A small multi-label image tagger, trained from scratch.
Training: muon at rate 0.019, batches of 128.
Data: 155796 training examples, 9.1 epochs.
Rows from block 9, named by matrix and row number. Rows with one number belong to one neuron. Each number is 500 + 40 x the weight over the matrix's rms, rounded and kept within 0 to 999. All counts start at 0. Numbers have three digits each.
# fc1: MLP up (model.blocks.9.mlp.fc1.weight, 1280x320), inputs 0-159
# fc2: MLP down (model.blocks.9.mlp.fc2.weight, 320x1280, transposed), outputs 0-159
fc1.650:461449559538462552607488464442488475572400419529470435453584491555398419459456507504421617507611478575592536600493619480440463532445457463473538640516550659546513470491521454441547515515501453472634486461471539463460460432485506479423525476573498465521404518473514562508453550438535376547498458518581404401549503477468404506515452416440598463474489518519457445572431523488481491503453497505407521505478554604490454417506507496469589606641545456529410513559398437374496515596416537
fc2.650:462469439535515567540545549523564521476552475521555542481475533414436505500470620522563497420521579507532466502428553450501512460547611518504519475597489534402482532487535438545588410455489441570500534502465531508507536476556420526500551512466481465467494489539414534550491504532546528512522512441453439445504473475563646524438553462538467456490493478463498462442464532490486518502412423479485464579482464482441529564489501523566485452562558529547600579457514475568502377601548499
fc1.651:462494467447469514504455504457523481498357560500500553518513486510541488509506532513523534521466477471489435454500454532560483544459551460543499550539560524458474454536510517498479516458571577513518509496461522431437480543477493601525411554514452493474501539446513459486485544533530498513446509476409518407549464526493473508534458569535478493518510425477492505445421456502467410475486432501574545474488521422537484401591518503504544502516600429451429492470488499485468393535537527
fc2.651:542509502459458537554509476504495553470447483479593481501594452523578433527509369457455498482495434528479554472476506444522540469544475469507522546532555587459567511489577565448485585528587535561446550522459574471440477477460460507500628494436440504423456501445445537463501486467544545501490532490571434476475528505474543443450554511438547555408562476477456547469436593382493549488548579554512487565583556463492512509475493519474471431620521468486488561452482589495528560475500320
fc1.652:475509472518522560481485580516450532485523526550482471466477515507516508524447472504500465483505528464498513491476506535529503483539480456449448487514429519490558506535476544495510506462483477469495457532472518504462505503540479500517499536498471501440516479481495562512462523438483459482470476491500532486522430508499502529529521540459516434516510444491498506485490555483469468505498512540532488475473485514465500455505448471468463509484510531474496533511460525541478462532491456
fc2.652:486522536437494503443481507501513476526503460537548494530452512473526430571503587454446486513451520503468475477533479502489472539469509520532525466439503504488456481554489480529412515503486523544497470484546524483460454514499460505487506471576467450432510587482568506480500532493440491510506506494527537560525525496513470496553546571462456536493592512519486530463498510487516538485527538484471476445535468493504504510459480518544507488459487486453431502544478430527457587531507542
fc1.653:459504527450636478507519464490496509499515528452401467497563554463520455524447436531525557539413457586509524482466394474480544470531479474523447560481462483541422565473444418538561482483499443501482633586494510460425455519472511535548558379512484602563529587415479519560479477484481567484448423481457430458479549456505593450483456477397463490478437514517479537488449446484491586534431490442491471516554446513498509472541518560544497514492586476538505550517474467464428497495515430
fc2.653:439563514440438517594526556469572538563601518552491583454471489486459515508479465549618514587491557538426613561425441447520560617489477441552427458553454515540596510522475441484612516520516480553453513383497446607472459437563526451578541482486544510490497528504520576433607498487441572408526485557546482511552404523438562581539586611587452511513577452382522591525522480523489572624540525472454650489427514613480552533536497528564526506605528527556549503514448530492540476607455415
fc1.654:433486474525489502509459514446489481453450468519455529557447436504540510523501546508520534514467474482492554486455484551466465495478528446451499470512477538581527513488504477478501482516499489563521472520577508485475538500472461506521463532483446518472499500471538499488466535495471540459433450487508492503482474469466517547513460494527469482541495453509534416552520531480458421501535521503531494534522533513491469371485469500495389562519510500508485499472451424528465516434494466
fc2.654:498429487422523418422465439491515525475476470494367463458608492493508530429454534472474443516578572559502514524535427456529532469526479519469487513515560479483484500547498449522436482516545503456450583510496479524505417533576442511474538552517536499493520498453541524526479545479575497494509587439496455421539514547508526417506409585488522526448491521426492548500510511470544509512508505449535485566540490538489577471482458457529514486521497507477497479548496475573507522480519502
fc1.655:584495466448414508474420496606537442516529413497483527453544497519520500478538547506487453453502529553460641434536496400533476548507521568532474511559503454449576514531489554507492529539502539543455530518540553464407518493455509486474472437500474572457585493482488492429605537478443478439571521476561502491433498455574432429497520474518487490509510454501517506479476471535502565474542441484439537549521409508452512526507554524396485503536514567462530461520479443483461485533482512
fc2.655:467467530421500547548460434501465417508541504462507493536439495426459456513453485448486501546476477471506508550449558560577455481483470491517558526488575496503495556489399550494488506451511507532456504488480448480544461510410489470511477411435542601505535453549502368482510508469475492585536497504487544504510509525452476522600508518493453517541483543504443545517516464513509492547530425511495433501547603489513504499536532453496476462472509492430514505503534526498531439502444511
fc1.656:470451509466506535510528512519511487491523514454504534498519538478492487488504530518493505507481499485512469516509487505497450507489497480459502490516505526477525480518526495474491514491512540506489507529437495511545504489515531506530503511488499517491495470491499509518520526511480506518497514485509487473493496458510451505530498488479486507530476471508431558490514488500474513469445494492516470484503475496517535474473566486489492480457486476501496471502513474485513522500510495
fc2.656:507493591533535502537469461502560493509530538517522519457527509519473522525441515465498511486479453515513520494497550498506481491520473523514473491448501573519473516511519473477530515490516511530513489486484504487491554505503558487495527520464513476554521503481487496577541562494510499523476499534503491472492538453521482505488504544531466420534467518503522488464520493462485478483496473490510512517534505512469447521463496469525490488557495515480477542519478478500474516495516494
fc1.657:501487506461511506507515514477511475513478494506484517510483480470481492521468477514518521503557507506512496505551503483531507505495542509465531504491502512409475487498461466509463519492506476482495528500480460503516528516497474528480448481535509501515502494491491520504496516493467498502503495418485533490482475479498489481450501521525505501485493486459502517483501514534496474502497504521531491501491518498487492508502542505465501513466480518497481500508485500506516488492498518
fc2.657:492523519490474458527512502462445426475542478440476485499496482582506517516507454461519506475537498480465475518564506477545448555550540533487524461452542523509507471496522495509569490504488573521488503470473531505521498487522500486494538477539514486435438467507487511449510482504526452503457562514474510543514501498489432513484514484483491508536475484508506482535489451541533542502564505467528504490516473511544552469479497561517491494472468530472528476478501482501494459468488453
fc1.658:501518575489549540515531471505461549425548532477504494436537479467464529493398476500505475567538561536495520474451460464499479493559549442563468486579576542510467392545505482539453527563478468584531481481534555440412439516467501513476420567473480548506537512452528506488487476466518471440480497485425440481501461441526510518488518583560551524483571474503486542471508445517543453559497465531485516529545408443581479503461491489504448484501495487432562515493497431436436467514461514
fc2.658:514564492532556461567521528491514526521530496471489436466592487571458500510567394581552517540520553407436540442524490456509530532487539540488513448525433472461427470517427512498556509542578482540547573564552543519481467467477497484485534558569454464459497518490492460471519472511459489518516473498491502457539521475464439482518484571430481465554509530546517474469485520460568472565548511482446522447542498465516577538421490483467433501552490537485556547446449534480518483502520483
fc1.659:511490501460499529527501513533476476482498458478513497506489525546494475511473463479532479479473520529491514521540524529492474529492479500470503456544524499485508516450489486573510484523490502484468546504462488496504489508502495506510513446445495512490489439461490536497529476491530529548530543482459539523494497469498496519487514496506485525520532508543446535460509496542456459474524505496535510503498493515483512509483505524481516526504480485474488481478499474497504475494520504
fc2.659:508531482460511497525514489510484469452472538470483491506506503534515534433517482473475458459463482472464525502496525519554489537504442496475449471509531484522505486483502488486540477511431548538451487511504499518424437472489491509502529473542500530544466503542489527515459500496476532538482469466528470512502483526474473485507524482504469514467494519438484443536509488510496470473505468460525483545483506507533490505455537500562491450536470492504500485525524438500521486514499488
fc1.660:505490455551512481483507475499458483435518559387561468465553484477484482442453487501472493474464510402480478513492486419546504461518443499496504502386490458459484458496490555403533512528444497514543469495516516563463436490507523477479482517458496504412450517483378570467561529469553439428532570498499517503515413437539493449450538502493552481523546476442517523500436486513521512492499539485464480459440454488491508462520495501516457457515608523467525528523431517461503481477545528
fc2.660:454525486515487520429477480489454551486459465564484502495495541531570565446423523515554513552547518527545598483463425502543608515480493510523499468449491499550452457525496481437425545443457455525458538424575452519552553477454494516495516474466496520639491576547538557535544551476606442485553490489475528544537525473505538475553487557556476445486560652493596523552470461531484498500483536556523403420374525454465484424463501472535418482495474497574564436547514567533429582490488548
fc1.661:538511494539496487529496488532507522498529501473500495480510514523503483506510531546515477520524499483484473523554512496509472482468506516518485453526509471489486488488496460469542500475535499523518489447524522523516452463518507501529517458508490525472483495479467491521459523493500483492501470468516497461482514502513516500521469524486473492525492469511484469485510521487492507469504492508523486507495460486489541529499531504470518498532480524498527499440456509475501522550490476
fc2.661:487525513483497507508484519507486499478485484473502516507465532516517502494485469493516502512475520537515478453463596482522516557489518464471482447526534529545472501517509511575493508462497465468524481518514470455480473490477499565504442517532480523494475571502497521524494481471488500515480487545555537493506439479542504494473510544497459483487441516489497467471468460527468472480487480468495494504562480509492508490510524459521478517504520496484483478547450453518481515506489517
fc1.662:512548471459486449414509493539491466501478508472499478475471530537532513454480512546507536547547522579487514507486510512500460524549501503474466546459550494431493571490499458492526474510482494485484446565533471513503477485476499491506499462528485529544475500533482511471450533533481493493488510488505464450462487473481555475556487479514536579479491526527510519543519446474477515484530472515501479478495554482484450495508488480449525482452500507476465459549437465480482482465530483
fc2.662:497434556533525459489581543498481496566510548554509507477528523526517499480501500505485485471552550546517505521454471480481523512486487524541530500438452486480517519532519545432484503493481524497529497424508549425482565451555441531440521579450520512459440545565472491530528443490481494496546501516467490450469529436511502509507502521472488493437518510518448549533528486534522520551470494565494535496505564475509556478551514436541513488428510487436564582509524501440514552527486531
fc1.663:466465537476381419511439506520506496466511521487547438455382519576483518417539440513519508475445467400581574475498466414444544429497536442492484484528522532464522506491559489490496528495503527573490549470526440573554551484429530414441520488541400476498491439484418472488523514505567509454503524493563478565623470561575418484464638531533503495610500495445608509627510441528449451428509518461503503504538463463528418449590516533618548507560502511621491549612484444581454399449563532
fc2.663:495446470609525618490595489548466437517487557642552493506504556533570462499617512493481491454512560580556470556417503479559514546520472512467499540635508509586582481516485497578436483537487544518459509485545438534428456573548467563511498481469509503612528516592533478418498533518472503460471537586468463467455482500564476597505563348544522454514512528571495472478473548492508447510492456433605396516503429474507558498482515496514538472462474571514528483487491540487479429397558516
fc1.664:509499492501506499505502498499508509503504508501508506484502490508508498497505515518509488507500499493498494511507510499495501490508503503494509506501518505495510491500498485506504502516493508494479497502508498512496503501521487499503509496497488509510507506493496492495489505505494488505501488497509503513498488502506495488506493491492508507495497481515500501515505497500498497499500513501495506495487496493496506500493509504496507485505499502494495500507496498495500507498503507
fc2.664:513498501509502493498470515504501500499506505483504510484513510497492511498482502481502501488501496493493519512485495489498510503493488505498502501482479512506473502492502495499504522498518502492499500489503512494503488498488488496490493503472499508501513498485485497499499529491498523489526484538489489522515517482506495489483506515497508491495505512499491510493510502501500500505506510491511513492506489493508502497502489485517506481488490503490484498500520503482501514519519484
fc1.665:543553509390473526487566506533465457478504482416537450490520524495501466518484516559507528452478429518488499545490458407487480482462519478466506501516447438552541517496456579473498534449500515515486474539533453499578519445518457547530476485452544450523489494526508522515458477470568517429545485534513510427472509462426437482464511463490521498508500542446512510541483536476487531501459454534486510385505482538424501495534484521488518483460543487460464469496443471492499483493514474
fc2.665:543477478403577409437505476446523400521561432513430538417480459488519520574516520539424465512433590472548371515522557579482484533510516518507525523511540556531434470528567560510523491553495491524480516460604515500488487471499561409540490551468466549550442516504548519504528509490465457488445495517491534499546507532479548541576579447505477487490474508502504431490492505504497588504554436496475502508471520490488474461456530486552517497472533527464504456480472537454497447431463478
fc1.666:506509498478483457502522519493474501511519484518499506514503497496506490527480515497507480502533511502498512503478535479483506517485505501513501515494510502493499520486493513471492525470518491486499518479520473500489488495492517492498506515459493497514496494473513518497487510509483498496498503478478487497510505524504513497506506485472507514462520465471535486509478470501498540483513472488520504509517501455466476515508474494516487498510485484487505506507505469494481487496473507
fc2.666:502515496511507538475494496476525539487512474489553487533550521472474538482502499500519508476496500521483511488499496484508484549522496526459494534490497519507467529470483516460511494552506480529484527458522510516491480502475515498484484513462548506479526527492451470518519534454475495496491557531506521501511545474485495471490480510466491491476474533557507559503500529523523451451492482501494476524519491465485432476551522469494471523530510476521449531518490469503500453509499481
fc1.667:484516483513512523508509496520499489528467456500491497525548443511487453513443506496507462506483511475501487455467511458510522543487466506476487498445530501526473525486500482506510531479505429509508531488495536438569509531476525501488506516537540495435528479443488516539470465563502485556513488488513444508488544492497444502523510459480445464518478506512512482511505546549469508501506541501466509496450496448450470497498458499458521489489473516508456500552456471505511476489460467
fc2.667:502459469502477543522481505500520470593509481530456492516482484445474464512557488475430478454536494480464535504510536522560457510492562532454498473498491515509478531519511542513534533471508513458484511478523525469530422430433496461531515576538482473559495478400540545427515512495489507521485480545490481502475561455481390538522536470506567498501464546486498516565499461529491484476567512479513550466518475459480469479467448522546484478496523436496485498516523461436494523411494499
fc1.668:499519489499486491592514489531460526482471482464516560499522543481466473524471506456489492515502514481540536487492477455507516509510487444475508490542511510499478476477491520529471470514490493601430484502482529518460500455457512525506513536465496518524498537501531451514513537498466547489454516481515493404479434460475525431505512477462543467520482497480477500492527488525477481535477506438483505480541480441421487547490502471542533545449470464498515520475500514515472455503501507
fc2.668:488590448485496468482428464525504490515581454467514410495454498567489459506549535511511610560472489447523527481487515534492511463487527501543502488444475529526460491541438550464476440522474499543499482416495531489489521528494506551461444541451590533513479445519541506444511534538500558477496447491540521493535500469483537515543526476490482474538455507468520513406503491521448432527517499448347492467575478501545495508420521521492502552580467436442468521451507474513514502562508488
fc1.669:453533566574597523454546505442461548459447494463487487470505422455444473584568451500499539452503582527470578435517602550524610432518511497487391507535444556534502547604518534515382519465545387537500430473468515419490482614516456575483498490569475481470499564391419489546450618499520539340597467442448464466610452495513492522540439599437497510464511544499533473601433514503511483534444482519497491514402502514408553484519509539471458487568572610468443542426392500517536525442507465
fc2.669:438488368459496440513601521479572600508522440438512565500502543554567427569499538400533490526487512492467499518465482496438599473487522455506471464473519555518553478452413519513508477547520506541540433544502570436481475515458488507519542492580485459551497569501478579594472566585430488488438487461487490566548509430530467533429543506416558451582483411528578522466483455493522519455488550530482482499446418523494397541423404559459470592562514503426582635535530536511466455528484513
fc1.670:469568505513499496551447494481512460507507470505522521494472483508424462457467536500500483487550523452532467498508512536481452499468500484520462480501501510522495499527490497485513517458503448483513479496527494540482444453471472456479489516507505455491524478484566530482493448496484520465499470463475506483493472536477509542525532373506514518488558489471463492481451494510526514505491532482521503509523499501496497544503438432502478540508466490485619482536572494488490466484529489
fc2.670:496502482452510526544447485543552470503458518555473495482516542451521513546500472530431520507493559472536483417525514475475494502520509486471491454477494568546466496510480507463497498570446474468510512501478519495538476498478536531524479539491510535539511532498511531506519490488488413509514514472551602515425477488534492496472488463497477443452487534463500502475522463510515496517520422495495467499515471514488502423500502565509508526516490460506479473527509461518556545550494490
fc1.671:429419471469484493473492412442522512506464453531346483449530564498404497495464494507471497457522540525511605450518460458443489497561530457477479474516478506486453524419523473517417400540544398567445570567539497536537490524496486528452473494550507499487607540499525484499543534548496511514419504459560431479524427448464486583459440460550476430555514464503329448480513489540464495554572572529431503582468481470491561514650564526555421452517492478460497476548459497531526479519531458
fc2.671:428560415488559481461488467538435443462506444494517566501458451592510471498491571511528501515492452461603514476460527527592448554504412621503464464492473434558568464538541547566445480542445428461655517466587520541546479531562477567527567446483522509499452479503479539440593389522488488445445490592464513554533529535536423580581526446479515521558460533451485529448490610473440469455523561364493435406515485511496523450509536483602511525467551410497524496539476528484527422532459499
fc1.672:462517473424371471511549563467428545537509478582498443517470507510514560526519580538507566520444477560484460505552391474494530489474488476515493454492548428461461485478519484533535526532531489525547497553413477507429487473489488513396495441392514497520505462557556470510516525519438468551514588489500404449484466492521483441496517538538465484398569511502480504455523522508566444502519538467529480508514525481459472518448475429546527500531405542516447481550477480454451429454494492
fc2.672:548450526573459466473485497598477553473507499525497429501505613480468472461516478516554569497458484489529456427467436540456520525437481544541544497526467549494494514492492509512464517502430484459502459525537523477416498574466479544531518512465506527490485516507549513477499422499447499586559512508497550527430457514497459474490462454570517486486453412497572493453489479463487484526557537525500465509526548476550467468520546480544532494358530477474590487443615599522552468538490451
fc1.673:437534507489462449533398514597456541438477536575443550531545392558508543496471532527482513531522478439474417501498483470567407505520488470506456561454501453502496517458473479415457465472477540475474500541525474541503487456499618507443419469481518408500506488506548489488453517456482458492547498445551478508524446510485441503481532435517512501537463513537544460449560465471484559543513475560472550468469486540465420466521476488551492513509599520494469477515521537401534496506420502
fc2.673:568538587528419525418472420458486561509522544413569488445510419504498532474544547500413486488509515545506436475508554494476462393514535513533518539514507467454394447429506428449489485515450522506480575476459485519617561562507467459510527513497475529546509530492577517585521548421501505436448509551480414492510458552432462574508537474522559488511501484622439598482484507488565499481457525448443443524405494513449436572544487505425461536519481493515464575495476414464422595495537433
fc1.674:491520514540509467522472508525516469581501473477494529478513476536483468522503484502521521513520489467498513520504466483484443472494489487489526519492471499535489454499483509505513511520527454455504532503468501489515473483478480461484517498465498446483517490501518514572485470479486512508504501491485516523501506469528542537534493504522478519493510458473462483526457499511514514485490501488522460518518494480495502507483447498531460510511529500463528464528508500510444491526471471
fc2.674:504417470471510487507436498528499492464500479458540405513509495445505542520480471487436440524515504506517444488496548541489466547502537521484536513501547517524492495486507525525495504512488501528513507509483513523508504518459493489477484442548487534550518515521501497546505522494482453506538486512568519533459490473480495505502497479547477521545480505504510462541503495493543507510519520499521501533512490524498567501580540528492493573508539498515451485547531465484530461469532479
fc1.675:506513508455512537497515473501457497504493496490514496493523501536523541507470532470527514505536497491505479496531565490526499471543451507491476517485528483502489487544489515545514554491494482493475524511515509528510539518471475500464464518491491491522545474511515537483513454475509511482521512486527514509488486527496481517489514488495517530519492465528478507506478539491485526483514506537486478490492509460517511521513498495482514502497538497518534510508495482528522502564480496
fc2.675:500521459513516534556501581514532489443592476479494561489467442538510496528511482446446554493489457478500449499499467498497406499526436509474504483483545533515530513479515518524520559433495473476499505455478510528418437460477476480523518510521497495430490527448569496486525548451571515481497531489500525502524526492508494490482441452509483505483514545512506493522556540504487569439554521435484493479474505511553510517509520403547523491438515470494500504523506495483418494449480550
fc1.676:477498449469486515526499499473456537540468435584523461459495474538497448385523544549531465503563490496586509496493537455463419520535458536552533590545458588484454519554480464485511395492488482611547481469509383479510514505452477424446563489458477497427511453593519523583562505468458538535470447518491387517441504389475538521458481496508498445411503456423555464543518546514496522513468511469475590460506436496512471481498480476522438525554493571468550482450454488509508515435530469
fc2.676:492511446536515521497512515529454482562610525499517439511433463473627553494561540545530468486495527444533529483463566489471473489483532483448518526540588575454529486575492440520463522472539535461389492467538542503521551442534429443556552481465548521566459501557511516528508497508515485562524571414540572509475486466522479467504484469429489539476559513411471455547476497518431468501412481504551472469448561516450458473519485454502511522430516479555462509539542503522456455546471480
fc1.677:484445479474541511527488467473493500490516499515429514526485460532512509434524534499490467467505482483514486526500479515515542509489500482520489493495478488518474517538480512502524517495470520475532514518507469522455520497499507521483481531449435524423520512525516474503447488466470521507551490457485519501490502502503505513515547502453452543487542502530481502514503527543492489495498490560498503508475451518503522523498476455518490498505535583483534493525511516520524508472481522
fc2.677:512497489521560462476456487520505452530498500492478527511497556472460479490526549521503462571472520554507556496518477540475563541523555500574483505476464527535454484472490505495505486491578485461536530527449532532515564526491475489488534554510480496566487504496485460445497509536488514504472508464448537508471498577560479533469480443472525533488505520522477483484486529517492484510456508503493515518539573509492462488514498439523548470446490444475571405544521532565530555511488475
fc1.678:484446546497535553497450446550587483503517494542459354604444512458296491445457524492532486569467437502485446566492377522470512502488459634456524422574516473604502575608568620483556433457428471514526419530567474325506545562486556560493569493457527522410476409495454518453465560500509606531448522457448399495583463530622533456547473560546601462502496571392491453403457670440538591577419523590444536494476489626456609517468530571522480561436467500524584433566441393437555592617497525
fc2.678:559598509414567430483515438484572430549480499516471533518441441511380506444475473551538481522384440482542482491592586477446453458471554536570530463392513486484557546531465538419458519475606534485513397531424515501536470533499588458439468511545487492433492444483487390576469429532506523561543593473617485455503547480461441457436523493456442503488498453486480415479445508515486407457525476526513512474429539552579389529467551545500568511575579450401471476524547443555536561480545396
fc1.679:574519549546477507438468464648402490484567448420636554578506549521518573526444519611512570518576550603496408442317359605505495481479525472542515415412474449438489562528603511410582606488460421599451427450372628521495537432490461591624500471399499612434569558493596487526568527512552456433514483472489529516482583487503573501543448478512543601486457662543549583479403517450352481603460533531398542396315575600432457387468537466442525493531591555556449470438511564498539497444633476
fc2.679:497554435451545432527542494573477437555462519595533507485486545448531465488470499533567490476561526505579448351413419503554517516544492413437635492542478489547453459436445618500487430424468491466481495512549550401471558544531523585588620548495479458540468536457592477519497490485595534481472472512505485438363504533524592381537487521486499432516565544559505444475584578486482573414533537368524421550395491469439519462463498494537526512480487503535431464460365420472524453576520558
fc1.680:479519538447497461513458506493500474497507536477443501561443504505533499498457481496512558451489503485496489503480483483459474562565466505488465462488514458489492500508507503506437528508530522519513481530517470463487494500524474514515402467481517470491532477453512528516477508394496498472519466507460484482495462433509488447520434478505505485512514540527485535522504471478531470521492492521439480548492509504483447516459576454467533478504502505475527564521487452466476490465501484
fc2.680:465421510533535495496557541489512537502495501495507516478518520454437489547493484537545441463528479476473471453476461524505449560499478538507508426450449503525459486424512476510514485481500535487470471539472534463529543474553461530490523523486500465504519427529473544511508525508464512520483431531518492508476522509472518513528456488443388516426551497523499530533512489539508499489547510453446493503489456514479470505520476529515542519460461516531556489464482531524511485506510538
fc1.681:568514518516485506552404495512478614467456565491524474536439518511491476536494563500551495479505423511484472517508485550439485543572536513521452447491457510471502508448542395544486591509557527479530486565485540516495461520471499528532428452520587585508454607502521494456479459428554496500512502518458492545500457484474459481483515465454502485437531447444542442436408503501427544484434508495538579455491459516467504532534460497510460525550512533494538469471546418462480425502497444
fc2.681:505504540470539409474465423450439461521514418452416437500471548477469499514426407475500522501539497469488471513584541500517553530573561456477559503501506503437593573507623504492476487532473505465547519406513559479538478338491498538497485483529438574506593406454584458472440509531480568567452433531480530459545527504600534410519430472558454524532431550524529438601543527490479570571587492503493496484452525526516450520563434554516536515571549502448419414466534474581561511469476513
fc1.682:535498509508520493594502460577517543530455508494524485520511477493523504426493457469484508439504594500437491490507430509583515555440514462439527485544484452502560488584470526479415525516433462484519492533488520522413516540441514532524508492451551455500527505481501542550439547483480512468505481511507506611472543472535480468568518431513487502496463492486523444460517583511478433540511445526495514506453473475557454495581499444483594451507459457452474520468457471508530468466458508
fc2.682:514546549539471500504525518520518483480479542520459433486444550515582483492526530469517555561438479480545556503464536569467636439459445469520544537574519552442504497497537559462442499470517520460531451515532464486586549448486490548484422523504533586485470523437536488584480483461537555517511475426412587572490543489478625524524540473541530504455538473479494537521526429532445539588567464539473550474476493541508516520578529478505483490508555449432545539470440488555542500434480499
fc1.683:513470531473505482449503542498497512479479495528524546470583522517548487500474497522476454463488522535508548480503466516499493526520519516511502432517481544479430472512465511505471570506495539486467468459511471499478426518469509488488484525416496464506531490475518497488508499504477522478536486455441461470486563500474514543485455585541519487464541451488482512482499451504509474493521459517509541520496467480519509489562437526509483482514550449474503488491470480536483533439488469
fc2.683:423445539426461494484465486550476497500557514448534537473505479474501492447468482438458503524501454446466513396566551537466553525495481526513409501456579519488540489437456482471453530535519477477536509526549442515559499512500484483481495518453540504469459477527435595452579540482563429503486466505554476505477421478522500589483575458453492474509515531538478450515487500514417524530503536502456471532560486512530515544415585493468466408531491509527476512473523454533497535540406452
fc1.684:474440536476533484473523508459460455439576489517463522496587522481536487457475469503530574489501417371491479512478444439563548552540332412435521513535525567451456513540438515499555460560458498452490444552496500458498491551452488499480471469544528473485514511498496530361570513442534431524516469552467470501493527559484457545667557523389466512377496452498585554554540477566509550518523507544435516520437482484445523530477447410512447515503519675411480585490520530357529481422548524
fc2.684:506472485430540475540486594510487505564512610453486484516504513519538518523492456543540462498519478486548505507557480482509559551458475586462544529505606441540453520485466527566481589492528429639572612556492411506571552531439497408505594509466547483546486462479503394581464592575565539540511464584509501476422543500441507456503441528515485575489541454475440428518451502475447444525430446508463581559520463459467383456500526472527528451461382485597591502593511524508568561493448316
fc1.685:479492523546546473515511499442468470467480542528533455508490560540447523526484509478510493468531493479521471484503471472470512475506484450472470441478497459470486545498521505487480514426551496551516498494492550495509507531473469512516503486492453508480478476539468517478514500463522474510544502526551492507538477528503511497458444489522530476551505461451501528541506517528494484455499474484501539474474499519484496544496524480502533507492457498498492514526523484524467447485516489
fc2.685:456519535499593475528499565479514426527537545448539572558514460498527521513539491525558491522445532441489433520534462493546544529503503531471465554560496547486483603521500556535511469571455506572472451537549494552448447530508559466486488520460513495472549462497522536505466536503512510575490471558578491522505517567547511468520454529528486519497564504476456475455468521484487555507454468490488463477518546521494449496530481476490488485593498485485534521573517516564448494504537434
fc1.686:497490474491506486485461517501486499501496501480480492505483502528525501500483495508495502508490504495514513504519509510513492494490492471493502490500521505508503485499499485528496503483484518475503508534511506496493519489501497498507521452512466474516486500498526514504495477509462501491508474494478506477494468527468511499513499478482492510487513490504527495508512484469477487519534499502485497485480484494466478514462489491526474488493501506487483488508513479514494487528487516
fc2.686:522508547522514515490486482543504500455486510508484513442493491504481476522502501491506480477497499503487509496485525537504500532505460523511501507493489514455475504498508490479514540496491476495507499512496501503481450487529499508487495515537516507471449519518481509498487494483515502475503498478493506496478504501459500496488507511514483521484474567503481537550520530485484541473488536486514511527510476507472491494479514496495506463475496461521504523513496502479488516531494498
fc1.687:532550533528495507467498556487502484508515502496508492505448489484482467522497525518533486477491485467444510529455529516510479525472424533479478460464505548488506537465504524519496502489492542474483532514493446520490477443476503480506476524495507500468511528503486447501491493517503502482476483489500481507473491509546500481499541475508483484474500458507553523495473507507534507512506488457492504465510490543468500481513521518512492494537475501487472524505498492516504467483515532
fc2.687:471479501508496496462505517435521435512519529504513494512517545491463481559508506535485494512464446486486455491524508515496549514457538526456498500475514545519524574501464455524531529477508487521529530487478466446450510506512524454556471501450481516497500482497471489493472518503536483476500522501463450449511437505467499443474524547504503484531532454501506514500483489463478495528485488489466478463522463516528470527534582545546467461509521452478521505504501473520522501490517443
fc1.688:519481478476515443574541483537487498486556505473465495433525474537480527514505491548488454519510516491502547474504532524527517519491532524510466481522517485523502461476530503437534505521519508527474502473479491532488478513533507520517497463497498512473531495453489479492473534510524512494500474515480477529503479492546520508514485532497494472483492509532510536424504500474446552537475520527541488500500468495466527475490554481464509471501473507471509488467474477474456480472521501
fc2.688:456568497468479499497500521418484473507528561416534460474513564564467537503412469573482534529566442467490545548490572498493474523471492560534545478480499563534487493495431533492482552489464428507539509478560520507451535522533459522505531528499518554576516550533465529533582466495461577515491512490501482502494463533534448502468552548514469412512490502506507510476467492549425478500531506491442532475509484533546483489466493406529533475446563486439477494523475483545497493500496531
fc1.689:487463496494521494463489488524469475449538525531497482514476505515471520516498468507504513549483462491495553501510527508476507491512496442438484517486497496490476517448505436500443478474465468491476516544514464491506453444504502529523478538451518464510494529531528502487468483518505486506452525514486482473489444516565530547525469447453507520459520479517454497463493493506503471472519486476485516489481500511525491542470513473541528480516504508517509514529475529497472478545484486
fc2.689:519522468433585519485533534500477513508527493475485486497554468499466559556485553531524501519543489478543459503474470544485502535485453458554465483515489485447444456515475520547563510466438523566468525499472472510477490570477533435499477500469495562497517487524505526507484486513518508493497496500499473494500482501423416495517475505459493473509503564496533486538540476497498533493495520515480529512490461495490486465563521519487470458491544510488522481514459543484514495539429451
fc1.690:473449565387532536477497534534564506470495466510537540506536517485463503490488513511500543448469556415464452548480461511578515502463457529485487456504521496517529503451501521498521404512403499561466508582493505519537500508467516516453502566494432468478531527517554439564502507424463488546525469509534442494506438568482465458485554518490461541494466487526564471486477502533542432483509495480526460536490509564473540536512479525477456522510453476517485572510489541501488470463427526
fc2.690:535398508544476424499453541463537497512529532489542505479448444530524507483520507515510512502504520451556543476466618407572454539515540463507525545538506510441489541483520503527443530497518410455567556467505437614450479532472514512488479460500544550554462508506450501496537468518426480447540485601466456428525510559498455471565588522500534415516498437489419491498477460473516547466530500541464468527444488531537506443548438496542441505480509446458530444474509535513508529419492529
fc1.691:494442453504470429521546523532487456467516492514501498498480473531460528481518480492519450478489433535479467488527515503492584553515471530439394542478511480454464479506432465540505532418525560495521435495541489488508498527523487613501523494537589512520442503393499444467434528485520460452530465539495525503484456509488555496510460569466470463489480446425578505528435441576519475537492504467521483491458489522491527501488566542553506471555539484542421488522552501419478448524470530
fc2.691:526470566507594484550525564540572497458567547463389544587470422437521518504493492522522519517487429538433522407528565538451509504501437499554566528481498433459540564484484485424478552510501509460530465437513521530511509480487494466470495525500410490565488519539480594556569468549522553524484554495527396522504531512429460527454471477513494505526450467497542566551544478525557493468538567465424530494503541556594526495473500550427480543524444452465507478523555444515573531438502409
fc1.692:505499522493478535494471497515513512520517530515528497484485489569525513517505498468506507518483498543516544509494519461551502465475447496507490483518537478484473475524520486529564491490538492491501467496511496535500490487499496549513498507488508464495490472494504495456481502482504507495518514485498462499506522497531521481502511501517502514497512506532568498512527476467498508476527491474472498511508509510469487492499565477497548507494491562491498486490520442515524514554474485
fc2.692:485507505512498494509472496561512494532531476450463501457496510531498490467467482466487528514478487510472496499469451499580469569485496537486512484491494486454530485521488543480562534470500452500467447508433475501442456506535493486441443530500500523507485510506526513488523460499438517481525531549503490497513463558518537472532496538539500474499503528439519464519531489520533499469542481497512515481498483521494463505522477503503522449446453472470456497549471459504497492507481530